config = dict(
    train_examples=26041,
    n_mels=64,
    hop_length=160,
    input='mfcc',
    tokenizer='char',
    encoder_norm='batchnorm',
    encoder_kernel_size=9,
    text_encoder_causal=True,
    text_encoder_head_dim=32,
    one_sided=True,
    warmup_steps=200,
)
Rows from block 2 of the audio encoder of a small contrastive audio-text model, named by matrix and row number. Rows with one number belong to one channel. Each number is 500 + 40 x the weight over its row's rms, rounded and kept within 0 to 999. All counts start at 0. Numbers have three digits each.
After each channel's rows are labels from the 100 clips, of 14848, where the channel reaches its highest value: "responds to" is what is common among them. Only what is clearly more common there than usual is listed. The data: short read English sentences (LibriTTS-R). In brackets: how many of the 100.
# convs1: first pointwise conv (encoder.blocks.2.convs.1.weight, 192x192x1), inputs 96-191
# convs3: second pointwise conv (encoder.blocks.2.convs.3.weight, 192x192x1, transposed), outputs 96-191

convs1.117:481431502519509460476448531481523473495473497474424543522528535420411519536469525506522477576480481431524498469496485483501446460452454465487529425534445518493450592526475455486501471451491488445434448547510434476492483521583493447473483490498512560439627501505498541478482491469525451504
convs3.117:446427424469441540466509593477544545495495547535463421502520528540563497471426506488452579488466486531545523501493540539466463488463545526524402504524482493510490531457497503541416508511523471499422459509498534483437563464541529483493489501480458493499475444549530360544472465471464530496
responds to: voice: female (90); the word "said" (26)

convs1.161:523450396486555535444427541530553488508498562458511519458498519487522495494535478463496476501483522498485469452521539445489502528456525487467454471559515460520530533493547502529439570479517509487505433510442507494485450463429473525525459527494488553470436491505455401581507478428487456465
convs3.161:459433521502586456536557498491494580509501555538468501414515481472498459430427486512511621477556480491477467523497466507507550507503515467456439504510487536485540495453530523484498468515464489536536489524453501486468556502432452538524466465453489540537444476442437541539581491501542448490
responds to: the word "not" (37)

convs1.171:504463497466527473576432540542529548526530485571502563557503545469512481541506505533503374531517502472550473571440484548517489445450402533518514507508425498488490490513528487488543533491522518542482567547524512502495486512502507578451569499460553440454521571513454462465523520567443539518
convs3.171:528496493484496532517515502488513529504528464545526531578481511517540502552483431455572479478541498473537543516535536533478501543521498398474463483552573537414584491514471524552492501454500441522447478501497515498518433496485524556517472579522492474521517500559537511514511502445601474562
responds to: voice: male (88); the word "is" (33)

convs1.70:483524455621455474472392563570542490476538528520549511489559432523553502485486521502562493446473535554480500454535491473507490513523539444536540529496487491547552515581542498485473442553539559559508479502567525437508440488504452503552501492405475459443577503590468504474552537524453503530
convs3.70:520533490520447486523516533520516453541479419563561517532452441553483553471473476424521446482471531512494463546520508537519473529491420548477486445511397493460454514490549498515464530510445461545511471427532501556436573496489544504565533473474514531486520499466463559475483481444480581465
responds to: the word "was" (29); text has "what" (26)

convs1.123:468479532426523476497435440468491551475537473480556577500477553475494507448475536513550518542499434578511507548526501499415522585513574498495500486492464473541592540512477562496499525523553436447524461473509476469482565535540476558520512450575467552448476534488504494553572467481506507475
convs3.123:510450512450479491453503528475538484466414579411449553439514451488500503480460511504481494397458476507476522517513469527540510488485468487515497481554498570521585469479507482454486555449549476541498472466448517499508498525441475497515497474420495489510455460588499453431483503449468491484
responds to: the word "how" (39)

convs1.4:465484478563609569507493614492497538431504509493558467408516517520551332534524462536522471421467532519423494525441497523538518493480492503459480551442484520537544501508504563535468486536499451420541508571450517532388549496435530527510535490535503496502507526467506460463485498462547484503
convs3.4:448494487449499528529541522476537493576525547520528439487568553502449618552537437489504538527575483516484523511497458501516519487492513626519485479456532475555529497477440543498536474562482517427531528514528456609517520475483543491496456475479494569546503459505562454474554518483519583522
responds to: voice: male (80)

convs1.41:567432497472499470421524504551586491544519520523551511454445476584547480488547532524492522461522552509470478573504532555518526546433426548462500453511530480487459521494505488523577497497526459464467572489512509576471508443559501465504453513463501450499407474544566550504527472471448540546
convs3.41:444456447424458497542505500499560528538523449452577543555547504482471483467470406478509499542470480536523493427498547523483453531497518447477466500494451482500416554551538500479560488498491495507504513487481467471483530492443485517538435462563499598498468561462501560498520505542500372479
responds to: voice: female (85)

convs1.152:417463456498503473428499500513514541469515495453422518524530528485549475490486530448486503496519502504440482474455522471546460540502474576582570477508513487484525532492478481446538406493431530498457551501569513464526426509527479458525584445481457482477478429545543500498582552505513452499
convs3.152:503504484516453534549504497534503537528429598434482508497552487572452470526554457454469466526541469519465531520465500483568528518475517526491536462556478443523541488532492519412471411497490541534528473464462477511466490493478470493592519495613516565583497505501513567472600508453479507543
responds to: the word "to" (35)

convs1.190:489505529510476486488388498494497426409551524511491470480547420469524471588498491517557559497521503487483473424514455479440473499590528518564518468493486529548552482519509454508493430480565549478460477455517481423551514548472501524519480501479487539510538563475442460533466492506488500519
convs3.190:534528490450533452450552517502442503481489462489526474522510445434570534478471473510534529554494515550525483513549497529447500536508455523501453536458460463563538537568499495476467616496538593490525531516452508547489485457416550500557487507477466530459533523520461505425452467441457436451
responds to: the word "was" (52)

convs1.65:588467515472539507542481481477537495512612485500400527513511507467547494522549496524500429501544445451573437485473537509485442530479527523516529460555504473567498539538534507460494475526515521502466506525505479487459503537536471506516529449480643493467528522404492491447491485467525540503
convs3.65:514521513477480455472559560490561500524437522501509481557476521498511519477451503488479523530433510569505446474532571444437461502515452530491457525527444491541432543425513470462495508522525545553450548495501521481503564483516448455503483415528483439463473461540482444500476432532461510384
responds to: the word "was" (34)

convs1.2:514509551481505445512492471500491561479477491519518561470470495463581456487518566498482480490465521511520515499535525496478556556546465555441533464488502486554563461487568506510485464443617475448530520513477581487484554500533541449517510476506558455494474476418522490484482504499474436555
convs3.2:499455528432465515559452459517488564450434526510497489503540497445535554450460480500533478501502541510539549455517466545476502486594573495365512566543467464451526465547530493461468493482483474469539426515526504502540561502520473529549520521597448461477501509418478500532519425559496498570
responds to: voice: female (96)

convs1.160:520500474511499608487537540544451470563523462487501473451475433491456525487450450456563487476520454561550478479501525475478462544481564455558540514499485429474513490483589525453409505546491567487555594573520487508489492479487490501501617514499454523531539492428465500523480496451568436437
convs3.160:450517523500491458482511481502487493512485503408523471584497512487633492562451421486382469553504481544485527451502453527536494475495497514435522603499501453435478491542479465446489458471434549529504471457537451491479504524484481516495494456541505539540481556458484508530550473548525468504
responds to: the word "was" (43)

convs1.74:523534510448462463492502443459452450521487395495521519465504486480423548389533545551480480484545486525501521541480548487481424463438504506401499548585492555482534441474409510516490479555454478485472494424482542526508469492440513474487575468516498474430507533436566570480482463530527512411
convs3.74:402458493577509476535477506485555511479510548498505440570504474519506518476559495455482476522514521597458519516507525569450552504443453475523578511521438488461469461441457463494521455528549523504504387502499552554548550513427513440554394481499453472511507478510449491561476514489491547503
responds to: the word "he" (34)

convs1.45:435409485551448467503492404532447435523537523449535492506594493440562588528488564496553595523517476486493550486573489505487490509529500484513565508490515490476427514515524489434470452474466531569527519539534470496504464477528499486496495499478456519496538506475494535518420473541476514534
convs3.45:499527456505473549458477512570495555454561488491528487472510559455540480480548434530501497493539479483559515600569505485435497457433526521537522498407548493507479571486515490568509481534507518458495513505480460505560512509552502496491512524482504569496424504559432558454484536460523522477
responds to: the word "what" (41)

convs1.153:499494551433495512467482517407480494479478477430508518504498449474452552492509522529479492499473479483487519494469533481518493500535492477571457429466553516519419457501513479513500513508552504551487450491483518538582472485551474523535546494504528515543513511424514482465478558466527551527
convs3.153:481487538554440472575515438505482535516431540465558432557488490534506486492563482503437554490527502503469526496522437508551432440478496522477553522548461508540497532582575546531524469461486521542527514460431535496477560507490467555494570474500541522582436514459459510609591471466534489529
responds to: the word "to" (56)

convs1.178:554508484563496532562497513468492511507549449495522492568539515502527468442479478477490601509504516536504485502464504518533497516461479502507536439439483512460474448498563541486506496549490523475495477497472515555580522539525528548448556456480481553555546451451548509570537546510604485501
convs3.178:491568557559585464483476481497519387571477496519522477466493522555521506473471469501465534579489552491548532450460523490510490517488468537552456494502511518565450518522449474489487494487510598549549493547522486535532507419515583520433486529495556548478483509522496439507589510517498549438
responds to: voice: female (92); the word "he" (31)

convs1.142:533564502478557474512522438491545445514574517523506514529458510538530469525521447488507448539485557526518454540570516511568452469471580488531479548464502500392518532500512456509512485484468573479493519599517501564513482552501529456436543507474491565499513485484489530507559466509477483485
convs3.142:548537492479526543536542502534544536494441578606566422551525467523530510434489539466488483571554493525527458554491536628483492467479393492501527525478462578544476531472493532528518514449448523464541565475495548517489593472512518481503558515470442581514440454517463534543511498497516513490
responds to: the word "was" (31)

convs1.175:414490503456496485604502437430446520414525495485470510616540475504495502558523491501416561472472395516507493524497504429505467453504564547584496499533528460532532455477454476510505561522458502496502465493451535534496557535501477542450525484467461489458484470531444506538531531482509464510
convs3.175:472442460543538473530554446524523538538478453532567473472554453429533520485496495492511536499571472463526534509481520501535477533475450461507429472584534522488510543483586626520590533548526490467524551438513456488483534515572465443469495547494419492514528410482531460539466516503573535422
responds to: the word "you" (39)

convs1.28:473506519558523501549512453510492466427436528475446514446509481416538441470590522438486502451510545534551487453478509475500524500465525524519526574453414466548527516474561504511476519481506455541485473486416506549451538551447476520487489442457519453515538460583538538527508442500552507522
convs3.28:536447501512452506523517585494536540558494480512494572504519419495496526533524456473544498446472460489551503555482538537517471441588570545509503481575518484477529481454512475437534407495556491512469488490473487467549523510473497557527489575515481504472503482476442528492492532624492473540
responds to: voice: male (72)

convs1.108:495555484493548535528388457464452467519483567485488485567496513494535465462531541471513534513487508530495472574472521458553498478428472500508472440465488464597471446450521437522413535541497467493540446441416452551518431587503500515454467469441509410497486560580446456486509549534502488463
convs3.108:469427518510470576495427490549543526514550420449432529470473481488475430499486462464446509435476505527471555454511537446470534475497477469405595501527488575490528390510496506504547469455558473523484524542506525477480460540559492540529517552493490453515583486442444519529504566486504541497
responds to: the word "you" (44); the word "he" (40)

convs1.87:422488540529512543515473432538440497491531546566501385491522470446544537540499444480503511504491497462504539491491493534471439505474452462574488532448502532458486479479466497514487542515520563478409555488469478432468491488482505525446565499488525492530533476517470456509504529491502519564
convs3.87:502497477573490543479446466455535475554498565435466533454440512521482428574487575527445548486454542508486517478460507424449468437457443501499464447492532522524476550492527484508505488500529452521508387456462529489505536535461489528516496505456512527503516523542516466494487427517470523506
responds to: the word "to" (41); the word "be" (32)

convs1.47:564564513498535467489518452474458487521485442481463530433503517511513485447401532517450448466485475532517450496520543471430535481478517498447506521536583506504525536527507369598530482517500477498451504501438477488542538450540495523502465516483560505479451555504531501530461502521497476471
convs3.47:491598484540523467512506503464497500478437469537421478500437548527548502567519538428470487510539581498471419547483474449560509540483414555509507526520538489514521437462538477479473529527509465518481576508567499537503503487502458502419534598484468470456593448486510501505492534571455535509
responds to: the word "i" (61)

convs1.33:453446405520466488527505513512473513479466452489535501496475456469505437523476532500582509469524557458471427514537505491598441471544448484512583385548488460495515452473483425486454505583460502472454502460500495561461497507516506551570513422548456434506489546491509397531461594477512527568
convs3.33:453442384525482550542517507474525619545489509503479487549545546420463563584591476502473416518523513461490455524542459554491474497526487491494581543538551466471516491474547524476464556435419424476479510518512522529451517594439551473536432480561508549450504507552498486554482474461492487478
responds to: voice: male (79)

convs1.100:494556556497457532553499436514487430461483499441553543489517504495493515570508547587442469530522476436504464485518453515590565465466476500518542432476428552512485468509451522500464529490505464443579547434438510530585522522571500501508461463515552436426547523530494533499494524465475501472
convs3.100:446425411457467483488495405533447505505468453586481474569505488463487529450465448510458501463480483521548510448520491483508443505434513462537506481505440508565499503485504567571498525519557538480488428478455454474490509450476552492545548439507485557504470478503563511468550461461493488461
responds to: the word "i" (43)

convs1.130:507550586539495535526513459488544579549479559479569493495447490487517497544514541503522478516478507480508484435466514523553470482453481559531529551571384501503431475524562551486524519483562479514522489461508524535441507480467491497492441539437507536477515447489550492559483504482506456478
convs3.130:477547497455508491621463480535424480480419499463491529498494475441501461569460477450528470417455515426477528457518444464497421522482426491542520521526513528512451418469470496521492504524458523525462480486486566452461481510532537495502412518486530509521445525507461452443453511476522487516
responds to: the word "not" (26)

convs1.15:441545568488505496439462489485517504504492449529491532535520431524433478466518541484558528508501520477502383507568543543544455494549556503541532498516455528569523569555509494476490510528438585579466467459563542520511515540477551481479527543438538577474567516520435409613505497482508523472
convs3.15:496491479506433487471544476500560475524493542466450420525498488486504449465469500496461564498571541520502493387572412508500497535483473524555518493476397470521552526505462430505486501440445504461488466393520489512445505539537494458521476521507518472501481525502522537511478471461475454500
responds to: voice: female (95); the word "was" (56)

convs1.150:488431499501506537473483422493477438462520479469539472512574508491554514530470471514506495533509519490524436493496474404442517456482516491496526504526454616526459467419454497456565453508494497487520439489483446519552426520520527471457444515477467469541543558451492474456379528499501452554
convs3.150:439477476505486520526432569481473511485485453441389530451458470519475507448416537534497462499477416564476502518443438453512478484476503484499488487501471571512522494463523554538500510477540479573471511445569548490433536487481493515528475496526445509486510538537484542502557540555485347482
responds to: the word "he" (29)

convs1.118:529534472411477573480484493452541521535542503501517506532510509460523502450488524443486497477424442479492452477431541540469455500511605498507514515539484456507408578518571551496519653440497546522450494488504531518538511493493551460512469507464476546527481469513530518537436504466467553566
convs3.118:520443529493476487532505417540463490498601558527550520504477540537496513438462553510482534468533536473473477483465540461501579484522534468502478491480532500427502510493525465471485451546463496471504570568538498477486573505444499491525532538543543495476512503487451505630501481551488525490
responds to: the word "and" (29)

convs1.122:494548478465512496448479500477572546495505496505504539501511501556479504484526499524563448464510497383425565506452565578457437525468549508492495501552545516490466474540418505508503484497529447523480506512514546491531568484535464529572459461536617533419520463511635522510496455460510521504
convs3.122:462566541502478445463466510494528446425520525480471498485472480523459448481447542479533561482500432522451497529477477475482487546486538454460520565534566504482571514500462495490467457457500448526509508514461483511487506436534406543454569464509469393498441494472535480541485518487466531516
responds to: voice: female (87)

convs1.187:474501510462496479501476521474456511572544487502473524573513498452498477456485439488552509474506545449515410534502520502443488516487417541533556490440405487543482460426464492485470473489454479544535521538506506483513456532530494522425608468471540468509470516516510539519480505508530479479
convs3.187:506442542450472505479558487488469515508599474465485450567497533469492512506443489500498537476527504503535480489480518494528529556548533510498517468451525448423500503554538452578545434488457564511490502527519536488498475516576498437483543497535465537468534525487515474530498484540450478517
responds to: voice: female (97); the word "is" (30); the word "was" (25)

convs1.36:559549530508478441424512604513486549492499515557487557448557486484510508439455435454557514481479529454490531521566514532495506397518535513533501483470462496476541517540533517462470543499496538497451606494531567422567456543445512519454490464468488468487481482479447479520427494480500508468
convs3.36:502495452590557575493557508537517457471448500559441532505449536400490473499535536602473466614548494503474448544477502510561546524512522483476531550478536504575478457520465430479507535479480410523509581501486476487525543510506580494499561513473450546492443451549462513527538519521500563485
responds to: the word "was" (48)

convs1.49:516556469530461480466539475530553512481466535519509439481477554545518561503474510432456513472419478491442514536517593486515535528498452496473480542537537489547536520395482460516481513555498544468515491492493528546470460470535430548575472472586517499539536583489536512569532428498501438539
convs3.49:473498515557501476498448508472550489492529541554505495547490501448479515474457455515478483468466486542418507467492583472498482490589536506497574498431424504453511528452499465421426561468525425591533498474476479487472516429566460564532481525532449511480432598522542461483448445496531470507
responds to: the word "and" (31)

convs1.126:540524533510485448491563464597499579537569473503456521504527429487532536492495447525497567506522423504522507500550498558448568496525558498517527540538496509538528462488497456485495522515534498491449448603532527535471472520478464459494535453511450471466475566425468528522563489518487455484
convs3.126:472490551459461446459496530433527487485446517471515514472475505517479476551529525501562528523467500522453432467509535465457436508502554461491438536494479470531485591525500462462496499527485562526495475426494553475582550478466494458458514516504554468468491490579524483477490399497432496465
responds to: the word "was" (28)

convs1.101:526495520525430538410511542503506530545500493549500534510521549499477457531425520534467561593521563538552462532480492475567453490439455517530517479433594556534550444545471472512504506508530524488520442453503442505530523517463500493440550509457514503483452535529515429574495526542517383543
convs3.101:479523504500513421459546444459543513506514580447458462532443556579531449528456525503501507505541483449533478490512498468492545438477564519481484498470497452463467503448519524583485523487514505528529512405535482532531503500609473556530509482492540502518524561504485517438493500504539532478
responds to: the word "she" (26)

convs1.180:505424491451522487473465496465489472579496475536500540551481540481613463448480456465513453524573569513496443495522505429545491514429485491537534483517481494457469488450486465554514476603491524496446491507497421527509453469546532473482533456518484394440482481481559472463517517558404445564
convs3.180:507583508526496546489610467564505530523467516513500531475555518541421429478489499530464456560533535482482493496459528480565602513489484492423507466496515530530532513454463498530507463558454540493500523422501506553470517524453556460517496499477516527545497575457539519443592529524516494534
responds to: the word "is" (35); the word "a" (29)