{
  "encoder_arch": "quartznet",
  "model": "contrastive audio-text model",
  "dataset": "short read English sentences (LibriTTS-R)",
  "train_examples": 26041,
  "n_mels": 64,
  "hop_length": 160,
  "input": "mfcc",
  "spec_augment": true,
  "win_length": 512,
  "tokenizer": "char",
  "vocab_size": 32,
  "loss": "sigmoid",
  "embed_dim": 128,
  "encoder_norm": "batchnorm",
  "encoder_activation": "prelu",
  "encoder_depths": [3, 3, 3],
  "encoder_kernel_size": 9,
  "encoder_stem": "single",
  "encoder_widths": [192, 192, 192],
  "text_encoder_causal": true,
  "text_encoder_width": 320,
  "text_encoder_layers": 8,
  "text_encoder_norm": "layernorm",
  "text_encoder_norm_position": "post",
  "text_encoder_activation": "swiglu",
  "text_encoder_mlp_ratio": 3,
  "text_encoder_head_dim": 32,
  "text_encoder_fused_qkv": false,
  "text_encoder_bias": "all",
  "text_encoder_qk_norm": false,
  "text_encoder_parallel_block": false,
  "text_encoder_inner_norm": false,
  "text_encoder_drop_path": 0.1,
  "text_encoder_positions": "rope",
  "init": "trunc_normal_002",
  "residual_init": "none",
  "optimizer": "soap",
  "beta2": 0.99,
  "learning_rate": 0.0011,
  "beta1": 0.95,
  "shampoo_beta": 0.95,
  "eps": 1e-08,
  "precondition_frequency": 16,
  "max_precond_dim": 1024,
  "one_sided": true,
  "adamw_lr_other_params": 0.0021,
  "ema_decay": 0.99,
  "max_steps": 6900,
  "batch_size": 256,
  "epochs": 67.8,
  "lr_schedule": "cosine",
  "final_lr_fraction": 0.1,
  "warmup_steps": 200,
  "weight_decay": 0.5,
  "adamw_weight_decay_other_params": 0.05
}
Rows from block 4 of the audio encoder of a small contrastive audio-text model, named by matrix and row number. Rows with one number belong to one channel. Each number is 128 + 24 x the weight over its row's rms, rounded and kept within 0 to 255. All counts start at 0. Numbers have three digits each.
After each channel's rows are labels from the 100 clips, of 14848, where the channel reaches its highest value: "top examples" is what is common among them. Only what is clearly more common there than usual is listed. The data: short read English sentences (LibriTTS-R). In brackets: how many of the 100, against the usual share in percent.
# convs1: first pointwise conv (encoder.blocks.4.convs.1.weight, 192x192x1), inputs 78-116
# convs3: second pointwise conv (encoder.blocks.4.convs.3.weight, 192x192x1, transposed), outputs 78-116

convs1.91:127160115093095117180158129104114142124047116129104162138145095148111135107190110147101128163122137127136138169158138
convs3.91:178126115123142171164110121116148123140139141109138108134138118108127153150156134137182140160117158105114111113137130
top examples: the word "the" (61 vs 24.9)

convs1.52:086120124074130111143139123133120133142146160128113129177115099163123145176111144108135116118114090105108080115099098
convs3.52:116154141131124134149134140125083109111118176148138110134167110106167129112103151091131131129146080097139107094139093
top examples: the word "i" (61 vs 17.9)

convs1.67:104115118085124152128107135114107132154188157127108141144081089103113137147109181128143106186110128120084095120120085
convs3.67:117159163115125154108150164085166158114146120131131132132139127149180144163110130088132116132143149157151163121093146
top examples: the word "i" (56 vs 17.9)

convs1.70:117166126145174113155142144122144126140111084145146106149102129124095173130135165123140093147138143132147099113129115
convs3.70:125057109106152130083170145072097095108153117104128132133102120107116185130105116119135150141148117191125094164132123
top examples: the word "was" (44 vs 9.7); the word "he" (43 vs 10.9); the word "it" (30 vs 12.1)

convs1.22:130095198150107149152157140124087126118124149084136131135108146115089118110132096119111140152122124155109172136165142
convs3.22:117077114113165156142110127087132113141130111151149097138150140106163159142171119122155116188102124120147119097134127
top examples: the word "was" (53 vs 9.7); the word "it" (38 vs 12.1); the word "is" (33 vs 8.6); the word "not" (27 vs 6.3)

convs1.71:143128108145130146142120123132161143166069113130143131123172151128154110119124139144122148127193146088154152144148153
convs3.71:142121148053129146136127137117151146149148153138121137088146128100135137090135124130156172140110149134131096152129157
top examples: voice: female (81 vs 53.7)

convs1.38:092146081137108106135131134112106105165109170134127100089143150098132105140153116144157116144144134129121125129090114
convs3.38:120108185154133131113150157125129117128153108110138157138126127126102155116131140095141124141089151146146118152168129
top examples: the word "was" (40 vs 9.7)

convs1.92:137155151107104137159085143106123136107140123157126163152148139168141090110111114141108118112123136175142120142123132
convs3.92:118116121117119134126102160160129145122155130143118168142126150138145128113107120097122124138135154140096113133160144
top examples: the word "said" (44 vs 6.5)

convs1.122:158151115145171110152171082099136134107130113139077110111173107157117080112174129154128157123125148132119115174150142
convs3.122:116114142102102078131113147147112113103125096114137110102155176132108112081135141094106131124117114065138119163141101
top examples: the word "is" (26 vs 8.6)

convs1.63:119157088139153123177077126136157127135087105144119092210119133119123102097103104096164148140088160115146161105110153
convs3.63:094139156101116148167113162145161091107131109160120138122154125127139145076123127134088156167133141124112108149163114
top examples: the word "said" (58 vs 6.5)

convs1.81:126127110136153116123137105169095125054118132126122153171110104146120091149115081113156144167099138147127098110101116
convs3.81:123121090124119165134130108113096094160151143111152169102111134098106158113137111149154092140128095161098115135127094
top examples: the word "you" (34 vs 15.1)

convs1.11:166132118116140136144060118128143112118109100133151152135131090139116126174119186135091112107163086136142141084098126
convs3.11:154101123160134131126141138108154144137139151148143112138116101109136147100167136122125125143164148128151134107116129
top examples: the word "not" (27 vs 6.3); the word "said" (25 vs 6.5)

convs1.110:113123159145138113135169098136108111122144136115125103085093143095113156137062171142057159131129178125106112106099143
convs3.110:116143109140148151120142108067162118121112131132139133139122115163137112138120131095121124085073105125116146126126146
top examples: the word "he" (52 vs 10.9)

convs1.29:172145107173103155131104097106177151178134134127121158090164113153124132101135096122134139142166108111134105149156174
convs3.29:146151176152152146133156086135122169096127183108081125129112171092124130126172148148100160161103140102131131116154166
top examples: the word "you" (39 vs 15.1)

convs1.19:107128087107106149134129150136187156105125099136116100095123141124145142150138114140100149155122159044155121125079113
convs3.19:121155157112122089128148090112094167105144120137086131156152120111144113106141131104180097135115139097126134139144141
top examples: the word "for" (32 vs 4.5)

convs1.68:105164156088137086103156119089103130120091131082119145137108091110134125112164164148130103119124127139107116126124122
convs3.68:098146149129134125115124140074132126183121125179147133111106155128117089142143114118085123135127142103131139143157132
top examples: the word "i" (41 vs 17.9)

convs1.112:106143129149116123090116105140160116168156129147125119146175142118160116139114092126119116120076110111134127130109144
convs3.112:141114133125118163130099126158132107170135085168184115097127126134103139088120130134123171146189129097129093135132078
top examples: the word "him" (26 vs 4.1)

convs1.183:083121117103163114089126147084129114149138110133119127128125122133137170141155152140111116063138147198111103117099124
convs3.183:119174118164109122184133116143142123170093153137101137102126095148148096140158141129109100131099133140067131136091125
top examples: the word "he" (59 vs 10.9); the word "was" (27 vs 9.7)

convs1.84:140130148099085116112125149151139089146131112111158182105135137130136131101145151126118121145162148161101137172148117
convs3.84:097128151161113136196121104151139076096147140164104131140119152097111147132151154164116153155133123148124114133128173
top examples: the word "i" (53 vs 17.9); the word "was" (34 vs 9.7); the word "it" (32 vs 12.1)

convs1.107:125096158081111126091126130118123149147083169104109136133101096106120102101127105177141102135139105113141133096156173
convs3.107:123105156158144127168109120118147146122119141146156099132132121080142147142128135164118148151110131166165093152133134
top examples: the word "said" (65 vs 6.5); the word "he" (28 vs 10.9)

convs1.185:084117097107125089130093137127114104129131133141095164133132119135117145143133145087110069127154125115156116144115141
convs3.185:192083091134117128157158104126139144153120168139109107115138154111137153122158132141145143112125175093144112124140099
top examples: voice: female (85 vs 53.7); the word "no" (33 vs 3.4)

convs1.24:148078176154152157122147187123132093131139119096152131112132116139118130162123156107095155120171180125160112135146137
convs3.24:133125138080149122130132095167135177138121150119108119088133136146147120139158153115128133118137117097149105117162165
top examples: the word "is" (26 vs 8.6)

convs1.143:112105104155077124116110123113119121130128104135110119125127105105141100107143144135124109125153120098149175161114124
convs3.143:101135169122140088140130132192103133128142124097112163135083107142175151132142128160081103144126141137132104163140119
top examples: the word "you" (54 vs 15.1)

convs1.134:113124133154126121149136170129102142095140134144127121118125164151119112115138107132116109115109083124128144111119156
convs3.134:132171138134125166142129091157121118147127145104108126135115164142127062112143134118151142120141094142141130157133111
top examples: the word "the" (50 vs 24.9)

convs1.191:161108127115159137130145140147127134078117146138141138134138113123156137124142132124105125125190126147130072152091110
convs3.191:163150124122141150133150111135140150172095147143108147141148107128163107138124123105120104090143141124106127148162149
top examples: the word "was" (34 vs 9.7)

convs1.49:102148147135118110121161128200091121137116149105149095104124146142134149148122115141157162154089146131173111148147103
convs3.49:177115106115102130142159114113144139151164087121102127096141138134165087127164134134133117162096102096147147107129123
top examples: the word "was" (65 vs 9.7)

convs1.45:111134142116086086104131129095100112093136122081162138067153136117106162169156172126160130114128109113109177115126087
convs3.45:136124147067104106129146125098141153153112152090130122118143186157142163122162102114133152124142131137127120138101128
top examples: voice: female (81 vs 53.7)

convs1.74:135134141126134102106093139177121125124106136135123086116143114104166136198109106168140111147153122111153100132142124
convs3.74:167139137151147126134127134093166142103106103168133130116092158088124175105158145156133130163135140159136156140164164
top examples: the word "you" (33 vs 15.1)

convs1.59:102183127104123132150101084155155120142088106141153110140142118166140211095140104104105114147147123160121143124160118
convs3.59:131121163118139081073121116105114097125138121128127124142113168099095109126147145088128098127093115120104184153097161
top examples: the word "it" (49 vs 12.1); the word "is" (38 vs 8.6)

convs1.2:161142104113146117118110083113109100147186109115123123117131144108147143153143130125077136121132079153093134131173160
convs3.2:117149155123137121121154126125115139117152100086134137126159115156152118159097082087125085093100150144119137124081134
top examples: the word "she" (46 vs 5.7)

convs1.109:150157131138155145143108113106193108119133091131109114179087143139130124175132129142147138077184133103132098112122127
convs3.109:147118134180124102128167112127143131143117144113113153177129087142096125121141120124119135111138142059116118157114121
top examples: the word "said" (25 vs 6.5)

convs1.102:159073085121161150117141138157122116121117131125144109137100155114096124137134106121145159147155146113098134162149145
convs3.102:111134142148140156130108155132132080108154102116107190141113114114129117134128083106117136125109152194130159143141151
top examples: the word "is" (27 vs 8.6)

convs1.179:094118163141098104141091154121136158177088114117161126106141126113112121120116084166147114150120121118178175164105125
convs3.179:142145144143101126067144129126109137108132118149138134107125132183128180133124149072129171114118153164135174147140127
top examples: the word "no" (44 vs 3.4)

convs1.73:117114110097116107139150132123137152139133133127110094109157125153163090177143094088200084133091153160134102144130094
convs3.73:130133132126156149135138149137137128096145177136155099109139126155121136141161128128077135113132112132137128178096138
top examples: the word "he" (66 vs 10.9); the word "was" (56 vs 9.7)

convs1.123:095114151126136130147114136110147118144107112101066123077110096149110145097094118138118143144133063146141109124100135
convs3.123:131134118085172101097077155092186122149140086149119112143142125115101148125101105087137125155157099169139100117101143
top examples: the word "what" (40 vs 5)

convs1.97:114138143103123134120110168131134043128130140090158136110120115158143134132110109130129150088161130088069133092133133
convs3.97:168112108111115159102119116142155126133135129099141157120164114144105155151143141152143160132146142186124098123138125
top examples: the word "my" (25 vs 4.1)

convs1.150:128165125107077122141135146174112150098087111105127118130130112127114139096126159137144153106129091091132145094100153
convs3.150:163119118094149090079121113124140150111151137093114122109174130101160094139148130102146160089195126147164137138143113
top examples: the word "what" (36 vs 5)

convs1.159:112132103116091117105159126128160112126155084142114096178174137146105167137108136140175144144150135150110156138149107
convs3.159:130130114107122120124147116138100112138153122132139166140126120082104108148118137135124096130129155148145119131118113
top examples: the word "of" (28 vs 9.7); the word "he" (27 vs 10.9)

convs1.17:181110152099146156124149134143099094138136109143152115156110164121088107159089147150120104162156120118145179098070124
convs3.17:172109180115128121137146140112125122157116143131171153125125144094149172091159078140145157131132153127122129136102120
top examples: the word "not" (61 vs 6.3)

convs1.85:169105098080131119091071119185133124131157100131143126124122093123158117080098169123140097146121153126147157127094132
convs3.85:153124138161173123127085129086133106115129125135125152099100134150147123150133144130111123053165148145189148100109157
top examples: the word "i" (50 vs 17.9)

convs1.115:139153152118143139132184097118116125081140139138137145166169128171101176157147114108122129135127133141168136037134063
convs3.115:146149151098115170111127074117156121142124147163121133120112084114081077114120122120165110128090127130102120103157072
top examples: the word "not" (42 vs 6.3)

convs1.156:117141112136130097162185107156139122149111147151121130092131171138104109191112110161142125114094132124089146138104095
convs3.156:141143140178134137122120114169123117140087183117128159170163141146105112145147135147129145126160125101091146128128130
top examples: the word "to" (42 vs 14.7)

convs1.117:110099180124157154170134141118078147117106161134136105202134143118125150081120085151097119141116117117094187098130133
convs3.117:105135108126154074108094143157105098131123096126122101167151143125155132148076137118135090158131137125145116127139137
top examples: the word "not" (37 vs 6.3)

convs1.50:105127130118063147138125167142164105143118075092155143138146089151140074139155146108138127182134157120150132127158107
convs3.50:159066111126125124144117098131110099172143110130153097147160130113148097127132088173161121145124108135085129116151140
top examples: the word "we" (32 vs 3.2); the word "what" (27 vs 5)

convs1.103:080092125133108158111168085093096114113102171134130133134153146132132079133131110118133165140070117138097131092158130
convs3.103:126146150133140142125148165132128120087124089082088116135162175162125106146153117102121147116140150151154124116144119
top examples: the word "not" (25 vs 6.3)

convs1.104:103137107094153171117120136058164108166143136134114106142084121100109102133112139169095125101099093128104108155144108
convs3.104:124104131141118123121108145076074125145138139117191072118090104137133151104131097121121114121090114151164109112113124
top examples: the word "was" (28 vs 9.7)

convs1.6:151122157120130110125124166138099130143120146121160113129178090151070138079131084116109102091104110178129129140121167
convs3.6:151126114145125110109136129121091149126134129135131135080129094137135150174173116104090079122096113101127106153124117
top examples: the word "she" (81 vs 5.7); the word "was" (36 vs 9.7)